A small image classifier, trained from scratch: batches of 512.
Rows from expert 2 of block 7, named by matrix and row number. Rows with one number belong to one neuron. Each number is 500 + 40 x the weight over its row's rms, rounded and kept within 0 to 999. All counts start at 0. Numbers have three digits each. After the name is the row's rms in percent of the matrix's.
# up: expert up (model.blocks.7.mlp.up, 64x64x128), inputs 0-127
# down: expert down (model.blocks.7.mlp.down, 64x128x64, transposed), outputs 0-127
up.5 106:531514514480510500481523506438451504467545519427527511463574551460486414427502517422490466424570488480461464480557449551524496463462502521536417477446473487545548474440515484493511497542504531449462506547526506594520437469525503525468504576465496535529447511478526557493510500509571515565528555481463544520566442525532496440499514450559542546516572519555541511474507476475538542462576
down.5 109:501438518497514471482495520518466493527530444513459540462583455559496481530417463457473443469499532470479555583518453509492496444438480537505496526468480460471563448487527500547511545506465501539494568501428472523533466474519513478503493476467506585461461486466502533481504514447554528493450480555524542561470582546535527457553554524508550582474440555547567472521537595498527526602470
up.6 101:481549480444528431527487533474489519498570543505483464452576534485419399494500499453519411432572482481439433503554458535471506458498526505559452464426505491479552477437525502477504471500503539436466495537556491558519457510528512548456460557460506536495452492514506547497504494485566536599508524456495513528549426533438451442465512457549520547485509534571523484474500527505478490506566
down.6 104:494472475553494461485458464455475520499523466421499503469592431538552478480423480483499461456438490492499547511550463513455444483440506489488490494492427430471498462480468508519422499510481534591535530493493450526474453409525481494498515478465522548471481539486504541478436508478501586466447505520587534551489567567538472452541515483487553502440470583515527462535575544453511483574492
up.7 112:512568406527507458466486513431524461546551519494418415483418504523489605557463463498514440507452506519542499514472547486491532493503461543470543512509469529446509485424528478489481477538529476517478509449522489479509546424457534511459463466495501471437546447474475506459429431453515515659512483461535512494455533451483479513499506496468498525475415480501498442481495499508433477479548
down.7 113:487497493504492470489543475476545499413491508451529462557497493410541522501547557436514529585460483459494485388459470510528453476454496496457467506541441495515497526458444446454479432492427490504504524507532443513436470470482570502485502539563494500525495588515471504532417488526454466546513487494470471539536488391494400398427536511476454483525496526483516480496482503517515437492511
up.8 077:536524461543480517487422484409489489509527501454440460513492468511525477510577442533500499497476483545482494489486479453444495495482492434419541518499456537494477449503413491478464503507535567510456517449525470481532545466511521537481569578483483369492541466502488527435464487507457478538493465469404511491520551397494531523515494541543522399504552457449417520508460431507507517475487
down.8 072:538447504524435544558520507544477446481513477496530482546555555512488479448568560446512523513457476440441472502440448537540527482485506496529499565499488517495576461543500497513541484514420482452473576454450451507539475605575559514489517469440478547496493523419531474479466490501457507483513479515415520522444471480462533479558527494490533531616502495475491558451430528465550467514546
up.9 103:512517470460497477474461511514480497485529507514535449504434514555509594583486453454493454533442477517511499449496553417459515549519490494487571531525485542453433473477518513414540492554536473478491500483547531449487570439405542536468492489488466449433591459518422451476433493540513524566545485513499475490549546442526445501540513485519532491508502484439473469556477469529432455545439
down.9 100:456447541453500557526559484536468506419532524520567536555500537513492467457483517435445519549459520470488469481411474469538537510417509537411432497448515434523484469507468498424541414489448436490506523507492513506485476542488543539475582455486456551538480540484569499551477480523424464456520529487420478499531459466505506544444479483566498534560513476465503536492453520559490444464475
up.10 098:502548438539506489478441482458512463542510539520445455557426482534422514591491521491539411482513513519558452501461515492480505524530501473464527495540476507490525463495531483523430472574503525505546491434537545495479572418428509476459505490488450479479631480489477463495429490519540498596526484484516488479447559479476454530532514513512476472442459510495454475522454522514401452487420
down.10 091:514463503529467549493590518472546469422506506478533490589506521453541563509515560481519512560502474479486523406483490535531519456450517511481517507502487457589501500480457489478489495480464474457452506466495426538457514449501523538507515515514438510491523516496464483465509466549437454510575530503445498509542448438439415438466518484507461475553532464380511540406467477552500442437564
up.11 108:506528437415443463454457495493473493474530525513492441561448528520491630524465479453570430540437477512511469462463493504547514495535465453526501493534480496483516464448487510455466485521526491504539496517530521480456512387453524490460503470463464483424542494501465503494469416532544512629531505505558481528533522406484468524537507409531480477505500509477430424508474492535502464545513
down.11 122:445447523524524511508571524470519496441532525455493460578515481436482462521472560450498483514453475456465528436513435446501479505429486534447434487463475452549507534487470519419468449542469483468551531502553541496434447542495571522497524524574487561512473550499506594539479446517440479475522539521409480520550458454516511433438521467497505498494513483488503498437473526573447420471496
up.12 090:480519438569482483477425465500521453587520533442440496524438414481522501476490451521517553530476472522464521483568457442458504501469509467468548532486481487423451460535436431494471479491493566522517486449495444433592526562479493564485545525541561457531473457486501486416491451486467494510512443480483518511472554423442530514552471527500512436478504446472438508481543453508498557466451
down.12 091:507476450481432508547471519569506411478519546459590504568523522534480504482540546519542544528458521486468489519469523506549501553510474459529542548474467468454565507614460507512553491464443453488567552437499499473546507585503502512522532496495521511518520483390543442525481549533503543437492469554488504564474479447502500525558513471457547534631478516474499525498485536457502481476540
up.13 106:530481527559541556624447484532479511446510470551473507530485478516553504503560480562586542508489494521456491529546501558417498512520538442510539555534516512564540493573479545497495504431533515479503525433549470517481527533567447475488525518546474429505456494548466511467493509514446506427468451493433493526493534523490511540498516501493505383502529459406467515433444541500501457479563
down.13 099:521463466479387533567525474565494462541458533569533493508504564502420488477567516507533538512466499473446434544467499539502565453566517486551539529492514582497578527536498527493538491505549493426491475491504515501574547523566485459484501491484453476525526497469502429473555519468446482492545482509486528458452433512437483545521465515462525484615477449493432554457420457484499506485506
up.14 112:515592448500497488452470533411511489521523514486426420497420522513530626528482454499497455520453474537544476486478534474512510494540468502481527494550457547452482472428511487473471498536531459520475507471509495470505521417450529516460479488487497454432564451484459492456408422487516524668520490472546501506508527423490489492491505469488494482489444459510450432497491469507480475508521
down.14 117:461469514492488488500530495466497481401533509471534449565519494454522472487506562401480526563433476448471484427466441503534467509449474488472434507497433486522526486484463484431503432538430453518531536492542478510432433500496574526476524525562488527530452594531526540549400480524449463522508494498442490543550488401520450448458548498487463481530504548513506464479470529506491433507504
up.15 096:468446606484509523511548533473480540480459466536519569429487505474533438430556514574396535466499494455455514583514487504521471565475573514502485473472538500519471519556506477435516556494480468513556505510421529512438441551552481513553472530424537518545498539496536469505507556459485499450513547461475484482550494495472448458437473456513438495503523473484472564556481497492508537456408
down.15 109:476569483529487467566507476472570515428405565480508475500479436451483519464512543587546501449461475520525490534518582475463521567511514495539516418509527506493515616524495561489533528556504511529535533504534518510448508443489503517541467455523521423463565533544543476568542498464482458460490532445508419470522468506548469515573472509500438510470471415465494534526507509529430461484508
up.16 112:531481510543538578612483487555511542487475498571446466542473512507534533527571497577607502520496548513489486548546504584438514526550511482448541544524509498576559516563466559490486526454520502490506537433546479531469515505575471468496506511507489481480473477578472467446514481509477459449486477453475489525474543526503484550463510499470494394511509480421468544444443505484525404488515
down.16 106:510481468481404540552570488524552488520459516530538504538514532476426489517540526522537526494431490485448455498487513572532579448565545489538517501500510598522571550515508536515508482480539513403490446473508470527552514527563494488520475460505456466518540504472510455443548471465446481510566497492471469448455410508442449503518468513464503450543495435464459581449400465502489498459535
up.17 089:496537502409443543479444537470454558458466509464580473470565600440527408435492531460453477513501443479471461450530473500492484535505495497524416492465456497534513493493476474415495446516498484464528520546552582540511461515529523468498529487463513509571439500506519553513460539494526510550477503495481507522573395489517485481448491408537523524537486549568437487480507463449545493485521
down.17 084:505463578507518493476520504511448473489623450522502492459583472585436513503466478447442437447468467482484485562494474498490494438431482553595495528486506517484513433527510550517521557512507455501506514499449477520456485441501557463490485463428471546426489479486516567532493526436496517536497480501483491536513526549537545512560548497566541595464482463498510505533469588505482514590476
up.18 095:537464513537528570588433503522466523463484493560458495553483489522500535522565482590597486480489502558504510539542497522435495539538472437474544532551498516583550505560473558503506519493533526494507526422542473496510549473549470486465542521508458461465511490522463499476533480543503492406459495481473473512481562489510501560507530531482515368511542465408453540446439510520492417485518
down.18 091:541516515472413570568582505539530487512472517545517489557508587491441470489572538522507536529474480471461486496477467554524583463581527496497518535487514577526533526518498530493523472504513517417482493455483490476547510555552541495504495475473453475514551493465487449444549496463437449507545478546449487438461411514452503507517496487497517492574504457476429547409391461530518501469538
up.19 105:513492499534500560558504534522503557461487518567498467537475534480506577547553508518611421504465495509522461529529504579468481542572478493458576467596458523581526524505494554493488520512509513506510525480570473548478500438518505465488494469495474509446505501564428484470464453526522479449484524482547481510489532508537462557491521519475480358528492476457437527462456498521507384521464
down.19 107:488515519458445536555604502511531490489518524552520467557539526472408456505530554513519487478449429463439492502498489546495582472568525512478475466475540553566556520512515590458528466544535537398521470466525529498482501483540514506507490511511464501489553514499487488481568470494440488485580503485427463397504408517499501514482480475509492475482519455502447562419403506546474477466508
up.20 104:477518583431512493497561563486518495475515512530489566464439500502516468445568545580425564463524524500530492616453510489537522456498557531557472475470584518493439564574552511491531513461473441516576510516441456516443467561556503433507405496431537481540525506463503466560526484497481485497514537488498482440493450495502448511458495456515465518490482469536545486495512511502490569484462
down.20 116:503561561532524518549540500458560525442468504541553500496464469481492528505511535601506479443538495518527513472502560520430535540502513531514528488547525455531515582552510542533527565506501460527468593507455498503455491479413517486526475430454465446430573464508522471522539514470482433485456527459507404513530518498552462501512544486498454553468483391436498527573500555557489453508485
up.21 105:517519498463419471589493559522481514495538444515504493498503540485456453507469614539481517507434482488511525498466466469459426513589520463504516483538529513528476481499433474504516440403487542499486465463506510464482506433522447446562455495488497548519476545526507488539475477479504441481479474487513482445388480488514453527489446572511462431443567544551438590521558503444493534486453
down.21 067:456491482497547471470497586414438502501381483521504509473512497499498507532523478456444478511555527513517501483508523538544480591483482502456436509451427478427464482546524561457525481512459444521550519550480483472509509516455518492552519559539528474506516464515572522479505466495465453499440457466485465548548595457552571536441493561451533497572544409544510480531494518511563508486438
up.22 110:487500479559532554459535563462530479518463535501470503471529501431476456490507558453463500485548436473440387544487421585471505463519569549539466497458478508492542495528464512488400472530503539474515516545529501603466486503532498442474473491443514531508496565477461493444512476501548520557508497478477539509522414547458480431434505419520504534461496494533531526503471470432552454477429
down.22 118:539482471484432460462461443482503495458559453500475514450530462508457530491416480484494441424471528548529550558459474516465481504509482546559506451529470443518525433466534533547505503499524503507488508525479421516437446369505484483487477459475434548442521522513520498548490556479594536527486526472574514564523496537460471502518471533494481549411442493488549492545575553464514441543500
up.23 102:438514467457461534571454435454515513468511409457515489506476492463469471462474543499537502540464483448477479491397498506492463515494498446536461444551454466470448535493533526546547420474425485528503432468392487468473412520489459488542513534535509487531551464463535477506452537516446461467569560536481472486473469436470465484418448505517486508480513560579464488480557567517482532497488
down.23 082:478489444444431480459453502503476509436511481434451554559463451515467459462523566442544485505494559469487488550471459498463469492461515491536479473458472559551549453452504455456552509527442502453498447536443414573470480548564499546548430510498492468538522470525587491488448422520541494496573480455494521479446494461568529480513462451483519494487530570499496502427537457466484571474524
up.24 102:498488530456526508469571536553533501494493564452490550496475475519499453428470513540469566487543551490555558561515573494582534484497547530473547529483554503440459509511551479580493510464468428538551486480465412554431504541488498476489435486485554508557629498470461495591497574536453495439532529483514539529499517562527507511530484511440494533505507490489575520522531491448473524481509
down.24 096:510491552503497505486551535428510547440458414506531573482453538525551532536491476515445484489548521511529510418454569466454522474482483532458572464531560442574513497496449463518487535483519432496437506550458497571528513483454529452542441461435443494431578461486501500493523533458461425530462545442470400475547471522509511496440511522495454508454515432454499525505493509527534471486459
up.25 091:477506510601554530562469479520500438479474524525441481527435414522509497520526480546568533483522501515457487488487471535402507519499543461507485543514561494514498479567533527524453482486530497489517516410511491483482574551533476501466518519588488441497533468533505489473470509496413512411495445482442484483455546534453552518493508530467515440460538456389541477477453568498412455451481
down.25 086:564496441479398524527505455528491471483425531534552527559499558475470576470579534569533555541513511527481482508458522521521553498527490476549550525526482526524543527531479494509511488456499480431448499486479462516532565503509444479501506488464462465500520527461468414510573534476449472484526485522504515492457454435426482560522460493440516461605492430427481551446421429513532493471540
up.26 102:505514557379489490473456533534507551487499563491551531439521547477529384465489514481436533461508507495510472553489514458478506508524520511546486493499521507458445529512534497495516482432489484436512493563474540502514432558492436453531466407507510537590470510498511505589486509497517527486491519518530464471530402531481493468462473434532518547507456527601544514552535496458558603492525
down.26 105:507537562497509508520479474485452487473510494583547524477480542550429569504510475487460444484503525529532483516479562537509534540498441523533508533532522494501480497514530549523567546531547428501465526560482517453452539466407533450479485477427446500417560491507515470523481551417434478533480515475536401543523533465532507575515527523530495560487462431516498512582462566519533435573461
up.27 103:501441531470505471488456501565524546479498557538513531447553556469523417501451493467448495465527495490506458556500494472449496489513495546574508484504539502471481540531496506511464487461484523440445473564474525483534440525457403489552461409497491591553454528483476501557471512446529525473504561538548502524502465614463480475475491423530522534479419513568551518568549520447554561507502
down.27 104:548572529466455491525462484507481525510484477537540518453477529552458566531532487452478454532481495549551505539447545557517504559524448510539537490585493496552502479472571558522573523548562462514478498552496485494459528470455504451453475457459400494434550541548454483514482509422476508527496521517563429502494528438501494560535529584487518544506475502520514515566477549534541420588456
up.28 081:530491526602537528517429456431425385463474490537458500500506435506496443559515480537500487441569476538527477515427496513452467518514510427490480524542487494489487494542479571510450497533529550525506504423489557491474589470479500513482549574543481415496574499488485520484472546485486522472482466470404505467468526488485531556497494545514509455467526440420491470489446553477447463465477
down.28 074:569503514530424572533519473504454427509496504495520476537490538506493551465565518501515543527498457489461521473451467517556559457496469513552521549502473538527547471434487502515499523469457466446410553481454444515572522531511522502484481494420483498482499494455470438455521510463432497526504497559488561518466436415410516463533474496489525502604468517482485558427427439521558481471574
up.29 100:520507528406501528460517518481458540479524524454549505438536582460533387441497508452455494451562501476467455490517454526527493468497517512554405485436486483515524518481497470442479484503496477452495512553535541531533447498537525460498509476455499529533435473470522539534501519512555527546475525514486525519571410544523498481429500390538527572528493540620499505477518504481553536462561
down.29 098:501449581533513513491506549493432514526582433542474512464558463562461541535451459459454440458500493481495506535531487518494517482441460549566510568484508492489521440489525539536520559521485482500486551538445453515506484478465535486523481483430500583450477476487512566486472497386496488523470499524534496564499580541530500482529558517532515585500471476524564495578485576521532518600440
up.30 099:548469490552540571534438487526486499456458493561461486553454500545474495562553503591580484475507537556529509515463506532461507563511501466458500549476504511567531484540478534469482524528561503539513545435536522509450592494535521468469549522500462444462554455526474469447519512513477475451461476454432482513483582472509499582508530540510516427518544474408460527451416499501484414469489
down.30 090:531473535495438553506577497527533473501492483536540520524504585463476521502584534504507522525500481470433482491463479550531556456531548513541517565484491566545545514527486495499503472493462499424446517462480460524537505560544534513536484459450444475505524469440498465442547479452453461525565512522417526492466440479411441485506510482487502480574508447456455571420379481530540494456541
up.31 101:502527445544467518470447529424511485572488533398449482515511477476526522451527455526481555533461470518483529485531459455462504516486471462438543494492423532449458482481433391495478481511495576563485477467457450432582520509487488563498541493479578437526506467465498474412477438510477475524515476503486529512468518427501528507521484539517526441478545470519401544511536423487497568470498
down.31 106:505466474528499493509494531530477435462557507470541507529582490544529465480525568493535538491459499459482501562505460516495466530489468469461543541461460476474559445611447495472529495470420513555576584442515456498522480550539517530496555500474528550515490480432527484479467522541526563419438486571492535564486508461535509507593550472466565504576485559498490489537505561421522498499544
up.32 100:502455455361420523479422528528509584456456542500550508499500585443470460510429509450485459513435530515534502486498526462513476532521539499526462463516477515446478491504487476452499493458493514452523498561522564483500458514404452433544521417506507585563467491507518504587440530507514521482481515540552469516525469496527486492472490434495521524512426578566527503521538498497552513521464
down.32 105:478487571526543522520549544506509532493568454596485469499504533533414507536523468487429436507506524492534478498455535542524522529495437532503465515507537471487459542508534548480528531553536466495488478534487520493437468538493561427531485484489421522442561475516493527544464473452426440580479517490443422530521480498532506555441531497570512560528513401525480531524446573581520452524467
up.33 117:507550493567532425516504528507591456567493494519464417443548521451516507597485475427502475522515458497485418524471483521479534523510483530477543532535496537544554542499517457511412459508488530490491506508540526523540447426501547500493390419550471522523429517539505496510430435484503528596474498497530510551453508552452417505486520471544491571458441521485530495529489500481524470495494
down.33 116:510539511504459472473487456482496527478453506506517441465494465435523573428543477447462487507446456478526482475432459524524462482482511501527514455570474530595561532417534560482455468524498480428474447541483465547417461429455468483484410473504513490502485617560443503556477514421470498493590538491547488483534483461477477444501495549521424495447501535508495471516470477481487473539514
up.34 102:526545502540484473452464492447456430587495532413447547532508442483512491452489507542489531502533472544482534468520440466483501494489483417421485500462450509500480459532425408517475499541504629561498500457455459423535513509489515539507566557490515442538526499467524513456521463544461485522491472501449510505469541421484542521550496536525526437467570475496438531511511454502526584482464
down.34 106:524488502507481553507490525528466447499545528444548500550574499554501485443532542500536533474520484499474538550557441482488489481490491493465534581453489493486543437548480449490538504511408514526484587404469460495597531582536486560514521504433549552505511432413496512422519509520500535434470476564467545525470508508524557508592523472485575521544508565491475526487478506471521514510554
up.35 106:499540431587476511457452523405518469619490533417398455524496449468533516481516492521478518513511512529524529520516473475492521515514447483447515497471421527447489461495441416512455497531498587570483484450453430448545524495493500565509519510493581455496496469445517487424504446498467500572498470457468513500448531424471526495519490533509482471467505479536447545513542447492497560470486
down.35 105:527469458503475485485476495495505463477528510411550488548573460534537488453550560466556551517512501498477531522541440504514480526493528473464549542472449494488560447538440474470504492495383521555528585421498396496542509534509503544522513507446549505518532500469504482405471494555514525424462476542484501567495522465545488485584557498460542482527511584479457491532501492427519513521579
up.36 109:487485416571541513525543518502551495553476517501434440547556459454417478539532556458523501537446432461473443512437464650482506540497513532468499521475462511505539508472454508493420457506488592462470489519562508581453486516524507478506483512493495488511495548570477498433507436469482506590532489435473519510458473532451486487437504478515471485496505514474534521508461500470535425474441
down.36 119:464459516546526554541561502505543547472537442540498541480476444447468499520447478475489443445470464457490481525467470570457491518500547585528480435492504451506507494439536527551470503528486514479500449530472497566457417448522491482535444470472450561441494529531511504489432497458575502569547545442538492513490483561455449469434452489498424533406509459461562520538496570509466490489439
up.37 105:506461549446497506469425481583487558498506551522544544453555563520528454459440485485466498510517508480516503520531525485476470518512478473567484507558511488508443530507546526508516496470508462422440480539515509459556471546468479456501514399537489575544448535496465529605448562479520560433495537540565484507526429575501537510452494468480538525532413509585527484556528528448547525529522
down.37 109:505532534463480508531503485468482532523470443539515493477469517550427566570557500475489451497530515562527530520470535565524551575544449545501517516558539517550492515489563530549538526552571464498434506524477483481483543480467497474500437520478425518435583495519471452507486484418438496542488523505526414515473526447523487578498529546481522554469493475525499583540439533570532448570427
up.38 102:530455486433467540505442462537479571462482466555547470520496575492488612515546498545601453515435525519514497502512507539538501549515471475486524530533461516582567491493470545441526531506528479526551546498551513518426510421508516481498544503464448501428478492542499480462516500531531475503465531501521471557522547440532444566541518496502490450568474538441425476470452489523556413548539
down.38 107:462473562494500556554601506519540491512552509533491456531516504475420445549539527480507480510447469446454460446482474539523517446511527511516454537459514530542531552525539545479504493511508491394507516454506517495524490561529576483538488483531446528506488472489515530496530445463419471546553492513396481426493440524492505450483540465519502500515522451514454545416368540569465474466508
up.39 087:517462486444462586497454462516476569429482459528568458512520599486505571544552504511574443525460507486495478448501515549533466555491469497513459522496416500560572498443457541435512520521522465517529536495556541537425505423506528480476539526462466506452470494551481491453512525521521477565473548457492524562532521465538445514520515453513490505558473553462427472491454492507567415536516
down.39 082:455432565508496550521598514537518490508579485558482491522552487507419446502501494467495474473433459424430468479488474528506503439471488544563451515471496542538562497527559562470531498504509486414515489476494508514513487525522578478546486443514446541484467503472514554519538484394439491514546488516421503467480471503496534443496533480520497540492502450525496520474369562572467458516514
up.40 111:463486527502500552490438563509481463453484509544525501528424389513512462590476495499516494488499426514465509471425515435488506508536485451549505466554504518485461489551469492453538503532516479498524493508528524465476575444431511552467523533529472474463600521502492461493433555528523554481521469503480459470556521451486455466555510495500520447467555457422472458538481521551403468530383
down.40 115:529496506469481529499501481491436409458527558510558507566499587506477478449471509469454540542481485513496473483456504433544533543417464498477487537445515459532458461486471504435549451521504440488496476517503505477503537526476504540491571472488454503543478520488571521560550514525421462458523520489394481508562456482457561590523457464593550493569522463443464567477456458534517471469519
up.41 100:493462493593554559593446477518448439497504504563441494513463436520505503526541469530567548486518492528459474513504504535417495515504511423540499534530554504541519513567513568553454492474531507455474514432527513491500563548530462491469526528593460422476483482522480501481488514486441537402496426507442480482491499546450546514494503540471540439477506441405517497512442547500466447496521
down.41 099:550502455473375493530466441547484469505457510566515491494522577491454540471561506506534546529503532516473483497471512522536572468569496455542494521504497550521532503500501523505486456452542505453432453486496450502529589513515475453469509480482435489507523526468435396465531522451449471507536490531492518507469466436408468545535466532445547492608508463483469571445436442502545492475528
up.42 101:499465437426456486470471466476496529425526480493535470506500523501455504491472517403539451523455535488475469416462494513594501497447485496530421509439447467459536486437474480452513515547506475523564512520538538546421477403492536507474542541449482525461521484496564503490497538504542480641491522468481533563565478456543454473535508458533515564551511543537471451554482504522517465512486
down.42 093:456457559550532530503573549496496459462583444508479444537571456428497523508447506467499463493428442441440494469510458497539491479403500538526457555445507472523542508494539533490485494495431461451542531505524478532527464488492557498564481522535534568495436510431512617572504469436506477507531481516438534495487518499489504430504539486514460546478525491487554506416477546569479476517493
up.43 101:521453534435503480466441495601501529484504538480554549455525556521488441491391482459460495501514534486522536510501542463512510500496490514542526487514537515468436528496566508535487483446504453453464483555489508468520495549456460474520489405533488567546482512461481516625475572483504560433505546565561522500535444573514527516463484475486539541516419498554555498575534506437548532510496
down.43 103:524539563495502494527532515457464522526509452543504490510452544558453554565541508486450450518516496562557534472437551535503554557523443563472519483570526471570480503482509503525539525537570474496432512543495487460504513518467539451490451489471424517422574485519479467528476514423427456551483516502504411519513552439505493566476534551517499571469478471512499545533465541564538430563450
up.44 104:502532577474525457504512509504551493504492532527517557446471531482502412471560530499398568467505485493502436577413447495461508478477557509544493502489561534491436525537502458476489490514487491492557501578455511542503411565546486466534449453442498485560492526441536456525464460472513478526479525483499490455483403514408439485433481425539487516483466511526519507545494492456540559441478
down.44 115:502575538523500490496466458460523492419469524540568488465461481489504586454502476523467485439516492518553508510479549521515511531499484546587511471548533495464509534499471545501506543503500415520485519566462508510371518450417514483492463437432467468448559546543482469539500555448495458510495549446522437549561530480524464543537510497522430545492487409481512495610507551499503482526504
up.45 088:531506484567532557537446475464492507491487521504442493534461475522538456526605479564570522499487501551476492518509458503418513505515523452443505536502482530534498463541430518468475507485541547519502519433517481470502548508545502515468575577512486402492522465526467479431500503519448478501472443449403507509504566448485526544516509522513539378497549461427406531447453483529491470444493
down.45 079:538462487486432550565523504543518454495530503536550494539553552497455499441569533512539561496462482451431475521460492556542553479526535482538541566486515561513583482551506517513522502502481503453479535448462457511564501590550502496511491468447486481520522499446509439456500508496461493470520470527428516527459454472454485493554512464477527509625489473429465586446416489497545476457567
up.46 091:533492496375470546443494481463426513420524517432556500462534600486506427456472518471499502456544534493509502471525508498592484509477495471517428513444468481483517509460487480466492525541500456514529526529518557532513498459510527485490545533447500528539521468475498543539522562537517533554466508497400521557583444514558490514489496402514543565558496555576493485460500483485547498467574
down.46 087:475423571537532541529573552494438500532580432532467502507561490533498530507483470476495453488493474447471476517498476513486536476428481567566513578474510501474565454515522537517508563499460464479482567496442471523557452525457573472530489497434541579446478460472531590475485472406474495494494473558466495524481534505535548467526561510522516574497492478507555522518440552542506519587500
up.47 085:490554476552552456476481472453482389483515526503401524512437425525517476464525476522478524491523469543471488489459482470448526452474551451459477521464543507456439409526525492508491542528534576495521508475479567471477504544483483536445561588518448401472571457504540504487478527519497482522515428489462532477499516480443576507556513527554523469456525435419510455515468499507429530477492
down.47 081:548441460509431542503512459537468439431476463481564533547517545524520556478571523531516547568510520495490519488445483498538502484453529476554504593498460504512576463532465496503514528495449469495461581473461472540521524510532520508497518512470485514510473516445447433474524521494433474489496490547452581554466506442439489496535515506472546527631475511401525511430456456489557455488572
up.48 093:510436502458480575506453443520467582457493450569551488496525580478510607492582525533585456527454534497496475499496495577520470557505481492511491533526415486579562495510453530437522521494514480554545540475527498531397480450547517480512551527463484494497456495551492449428521504532511461508483523460504485537500520462522470543511510480500467456556473554482421486485469488504571418528514
down.48 092:447478561506473548570605501523535453535543513557489466523506502464402450527517519517504499454441472450434483479506493522528537455503532500529468510458535567513533566531554550503534511518542499406500491455478532508512500551553592502559465470510471518484498465496527513505557466445476486533584488515417455460483445542494488463508526453496482499494509429508467551449392515563429484468501
up.49 102:499470540400471481478451476589485539500500535456558557456463553520459513484399481480522477528504557499536563495498572482564518549505472511542528471524520503459472520461606477557542471492474399468485494528491483462507503523442495493502478433523470526523528460479481493614447583490501569459532554543575484522501503517514525522486499550471510566512433524530583513554539493488491486495511
down.49 101:474508559508528493515554515429507534493483421541483479530485526523471527603532532485433458522529525555550536423458510505518518511506460548449473491567488463588484527489481497499496509508576448507468535512518445465511517492498567452519452508507427548435546515540523495490517479408376446551487508487463424495532516448518477532457572536525465516452510483507507522480462532578502428544449
up.50 097:502441529464495502498472518531538548459424533514511537435515561465534389490442521444450520471534488488497476530491485491453514490511550547566472472482530525472502547541475483503456503449485487435448496571483528537540481507452439475547480427505501568587465556461512496562463539441524549456485528549503490494543470596487487444414469412513516523474438505565543554540522510463549508490483
down.50 092:505550541510492516513470486532455525536527492559507483439524523523467559493523440477477490505486478534562491554454539552519533564529470494543540496587500513542514460458565531560538521535572453520453452545461471456471498501473496465451469416440424467435555503539450484481454516424469501553494523489574440520508532469471474563528523585481483548517486470488477549581469542504560472595490
up.51 101:519452530429474475476431496619477546503505526490550545463513556525497443469380481472468488516520542486539529507498546479536491512499480495529508496548536500463447518483563510527488475452502448475474480548509511463513504544457480468512488396533474564531504513482446522627449571492512559421515544547576505525517465560508539525478498487471536535503436500549558484576525503426537504503503
down.51 103:519530564466506526519535516444503527507501439526527484501444543552436542594558532482454429507498500549551512485456524532510547547532451546473519519576514489566485515479528506528523517531581448482470521546500469466499528499466528463503423499489412525438569482524503496497488481434406458570485534494484417494517533427517464571478533542513481534465493458504516560520442539575536432536463
up.52 092:528480459520502501487413495455509441475502538445512500508492444503514488490585458497469482492461448532499520529469539394425493541473524482465572517545503526443449476521428494447496487515519530535501510482525474446510585519415483584483551539518532451549556516468436492499487576573478547542566507544432506471528561391523478518529485513541533449506522483442473514527464466515437533495470
down.52 091:508420521448507578539539506536461462467525563519522532574536578559531472424496525499491554521478481469464503537501492503515569519461498499461514554444519438478493463527459479487542522516454485529510530461474537522538468589524538516492585485438447564526509472449548452470493508513453510443467501538423502535528466484429547547489507443560544526626500475483465546486463522513553490489567
up.53 110:509495528438517521465536530469464515471511534465544515426543580464520373425492514457451516443580483478467453536523454535519511496481534562540453495438480501497520520487512458478478484515475508458470509564496512582522443516499490486496496503461504523574455501472522530522480524475549519539497553475473521522567429550478481441426498394549525583513499540584545525506519497466557510449569
down.53 116:491450553504487485490484513481438505499541445546475523447550443545483562509439424452452437471496516493517529558497480522483520464442451537560509529503482475473568452480541532562517558523495480525485520539426454542500477443481544489515475437421462576433502474496500498491494514417528505536471504518542479574511553530521489482552543525526527600488480498530573508574505564517531541603460
up.54 098:506472492469511499497490505569491483466514488501633506571581540486556481543491547499453469518484485510514483455519509478467494568584536475496516487572490519476420431550439407448509439467511534506485482500517519437515533509445439578567510498515496572598476480452473529447485541521470491579527516512497522494504540476418442504535477458517538470505559523462454544487533478466498555468486
down.54 090:577497507436461465463474504450463545469479496497433563492479584469482496514496502567478483460529588546552590509519578430497517551455456499371483466503517437513560472562484436478517511475480481595515498509515462490462480488521496510482535529443516552506554486540508540471509513503482426439446553488472468553535506502578508559458465534517496505542536580497530521503556504508521481513525
up.55 090:512540458541454521439430490411479468594490504426420431508463470486522543507518472503483513535456493522517498471471477451511501506477464490482518516488416530426502484453418433469462471516499545513437470460476472477507547463493506535510514491500568416488512471490502489400465452488445483626546450428464487500472524385504509513482483513537487487496513486526472496513525418519523559490479
down.55 086:474452485488451532517441513565493484470559506448567490517565456494504453440539539437535502496441500443434494537479467518550497526490500460500511511473475496478580467554512475479553443509369482509566557433505466505529447584541548549521520467505539561535490504451534490467425527507497544452500476554462507581511501467502501456546529477443535553569481572507521521534497554436510502531522
up.56 082:509530423497446479446435457440483484474525487479460437509435519529481528528446518423532464548473501521472493431466457499565478471473505479512426531474466497448536459437486486472477487534536511473501488498542525542438497394476557485462501557488441485447512502533541538458471479473542477702494472467476499541544539448521495483511500453541488503502523492525471437511479481517539490517447
down.56 074:479476530534478510507526548524527458470539504443521444532536461418496547473475518468534502484437503461458500468494453474570473468399474521539496527490482467490555526512513480497509492516428439462512568456519467500510449557523580527482504503540571532470431566441458553545447481499477498493518460541434525537492500455488468389508550532465496567507472519431568501405457541538478442540551
up.57 103:461507463463537459544455517435501519457503542533456531483610467498425448523495475439522452440500476482446430523539484552458503433499469488512459461433493509489547470462543539457508504548515592448479472497534538554480450536509478546475457542516475555508482516490543540529491520467523567556562536505476514491512442505436460430458504440523557548449473561562542469445476569487432500505529
down.57 106:481517466523521424506475431482509548526478494439478537421559449512518457523409469506504471457521540458513521545565494528458469484486502455508497443541422453492483482507489492555410489489516549604533535507510435497481444429515500471457506470490528500481485518485483521422437531522544561490444471463585482533525463571502434496530502517454501491446465559521516454548589540436489501552467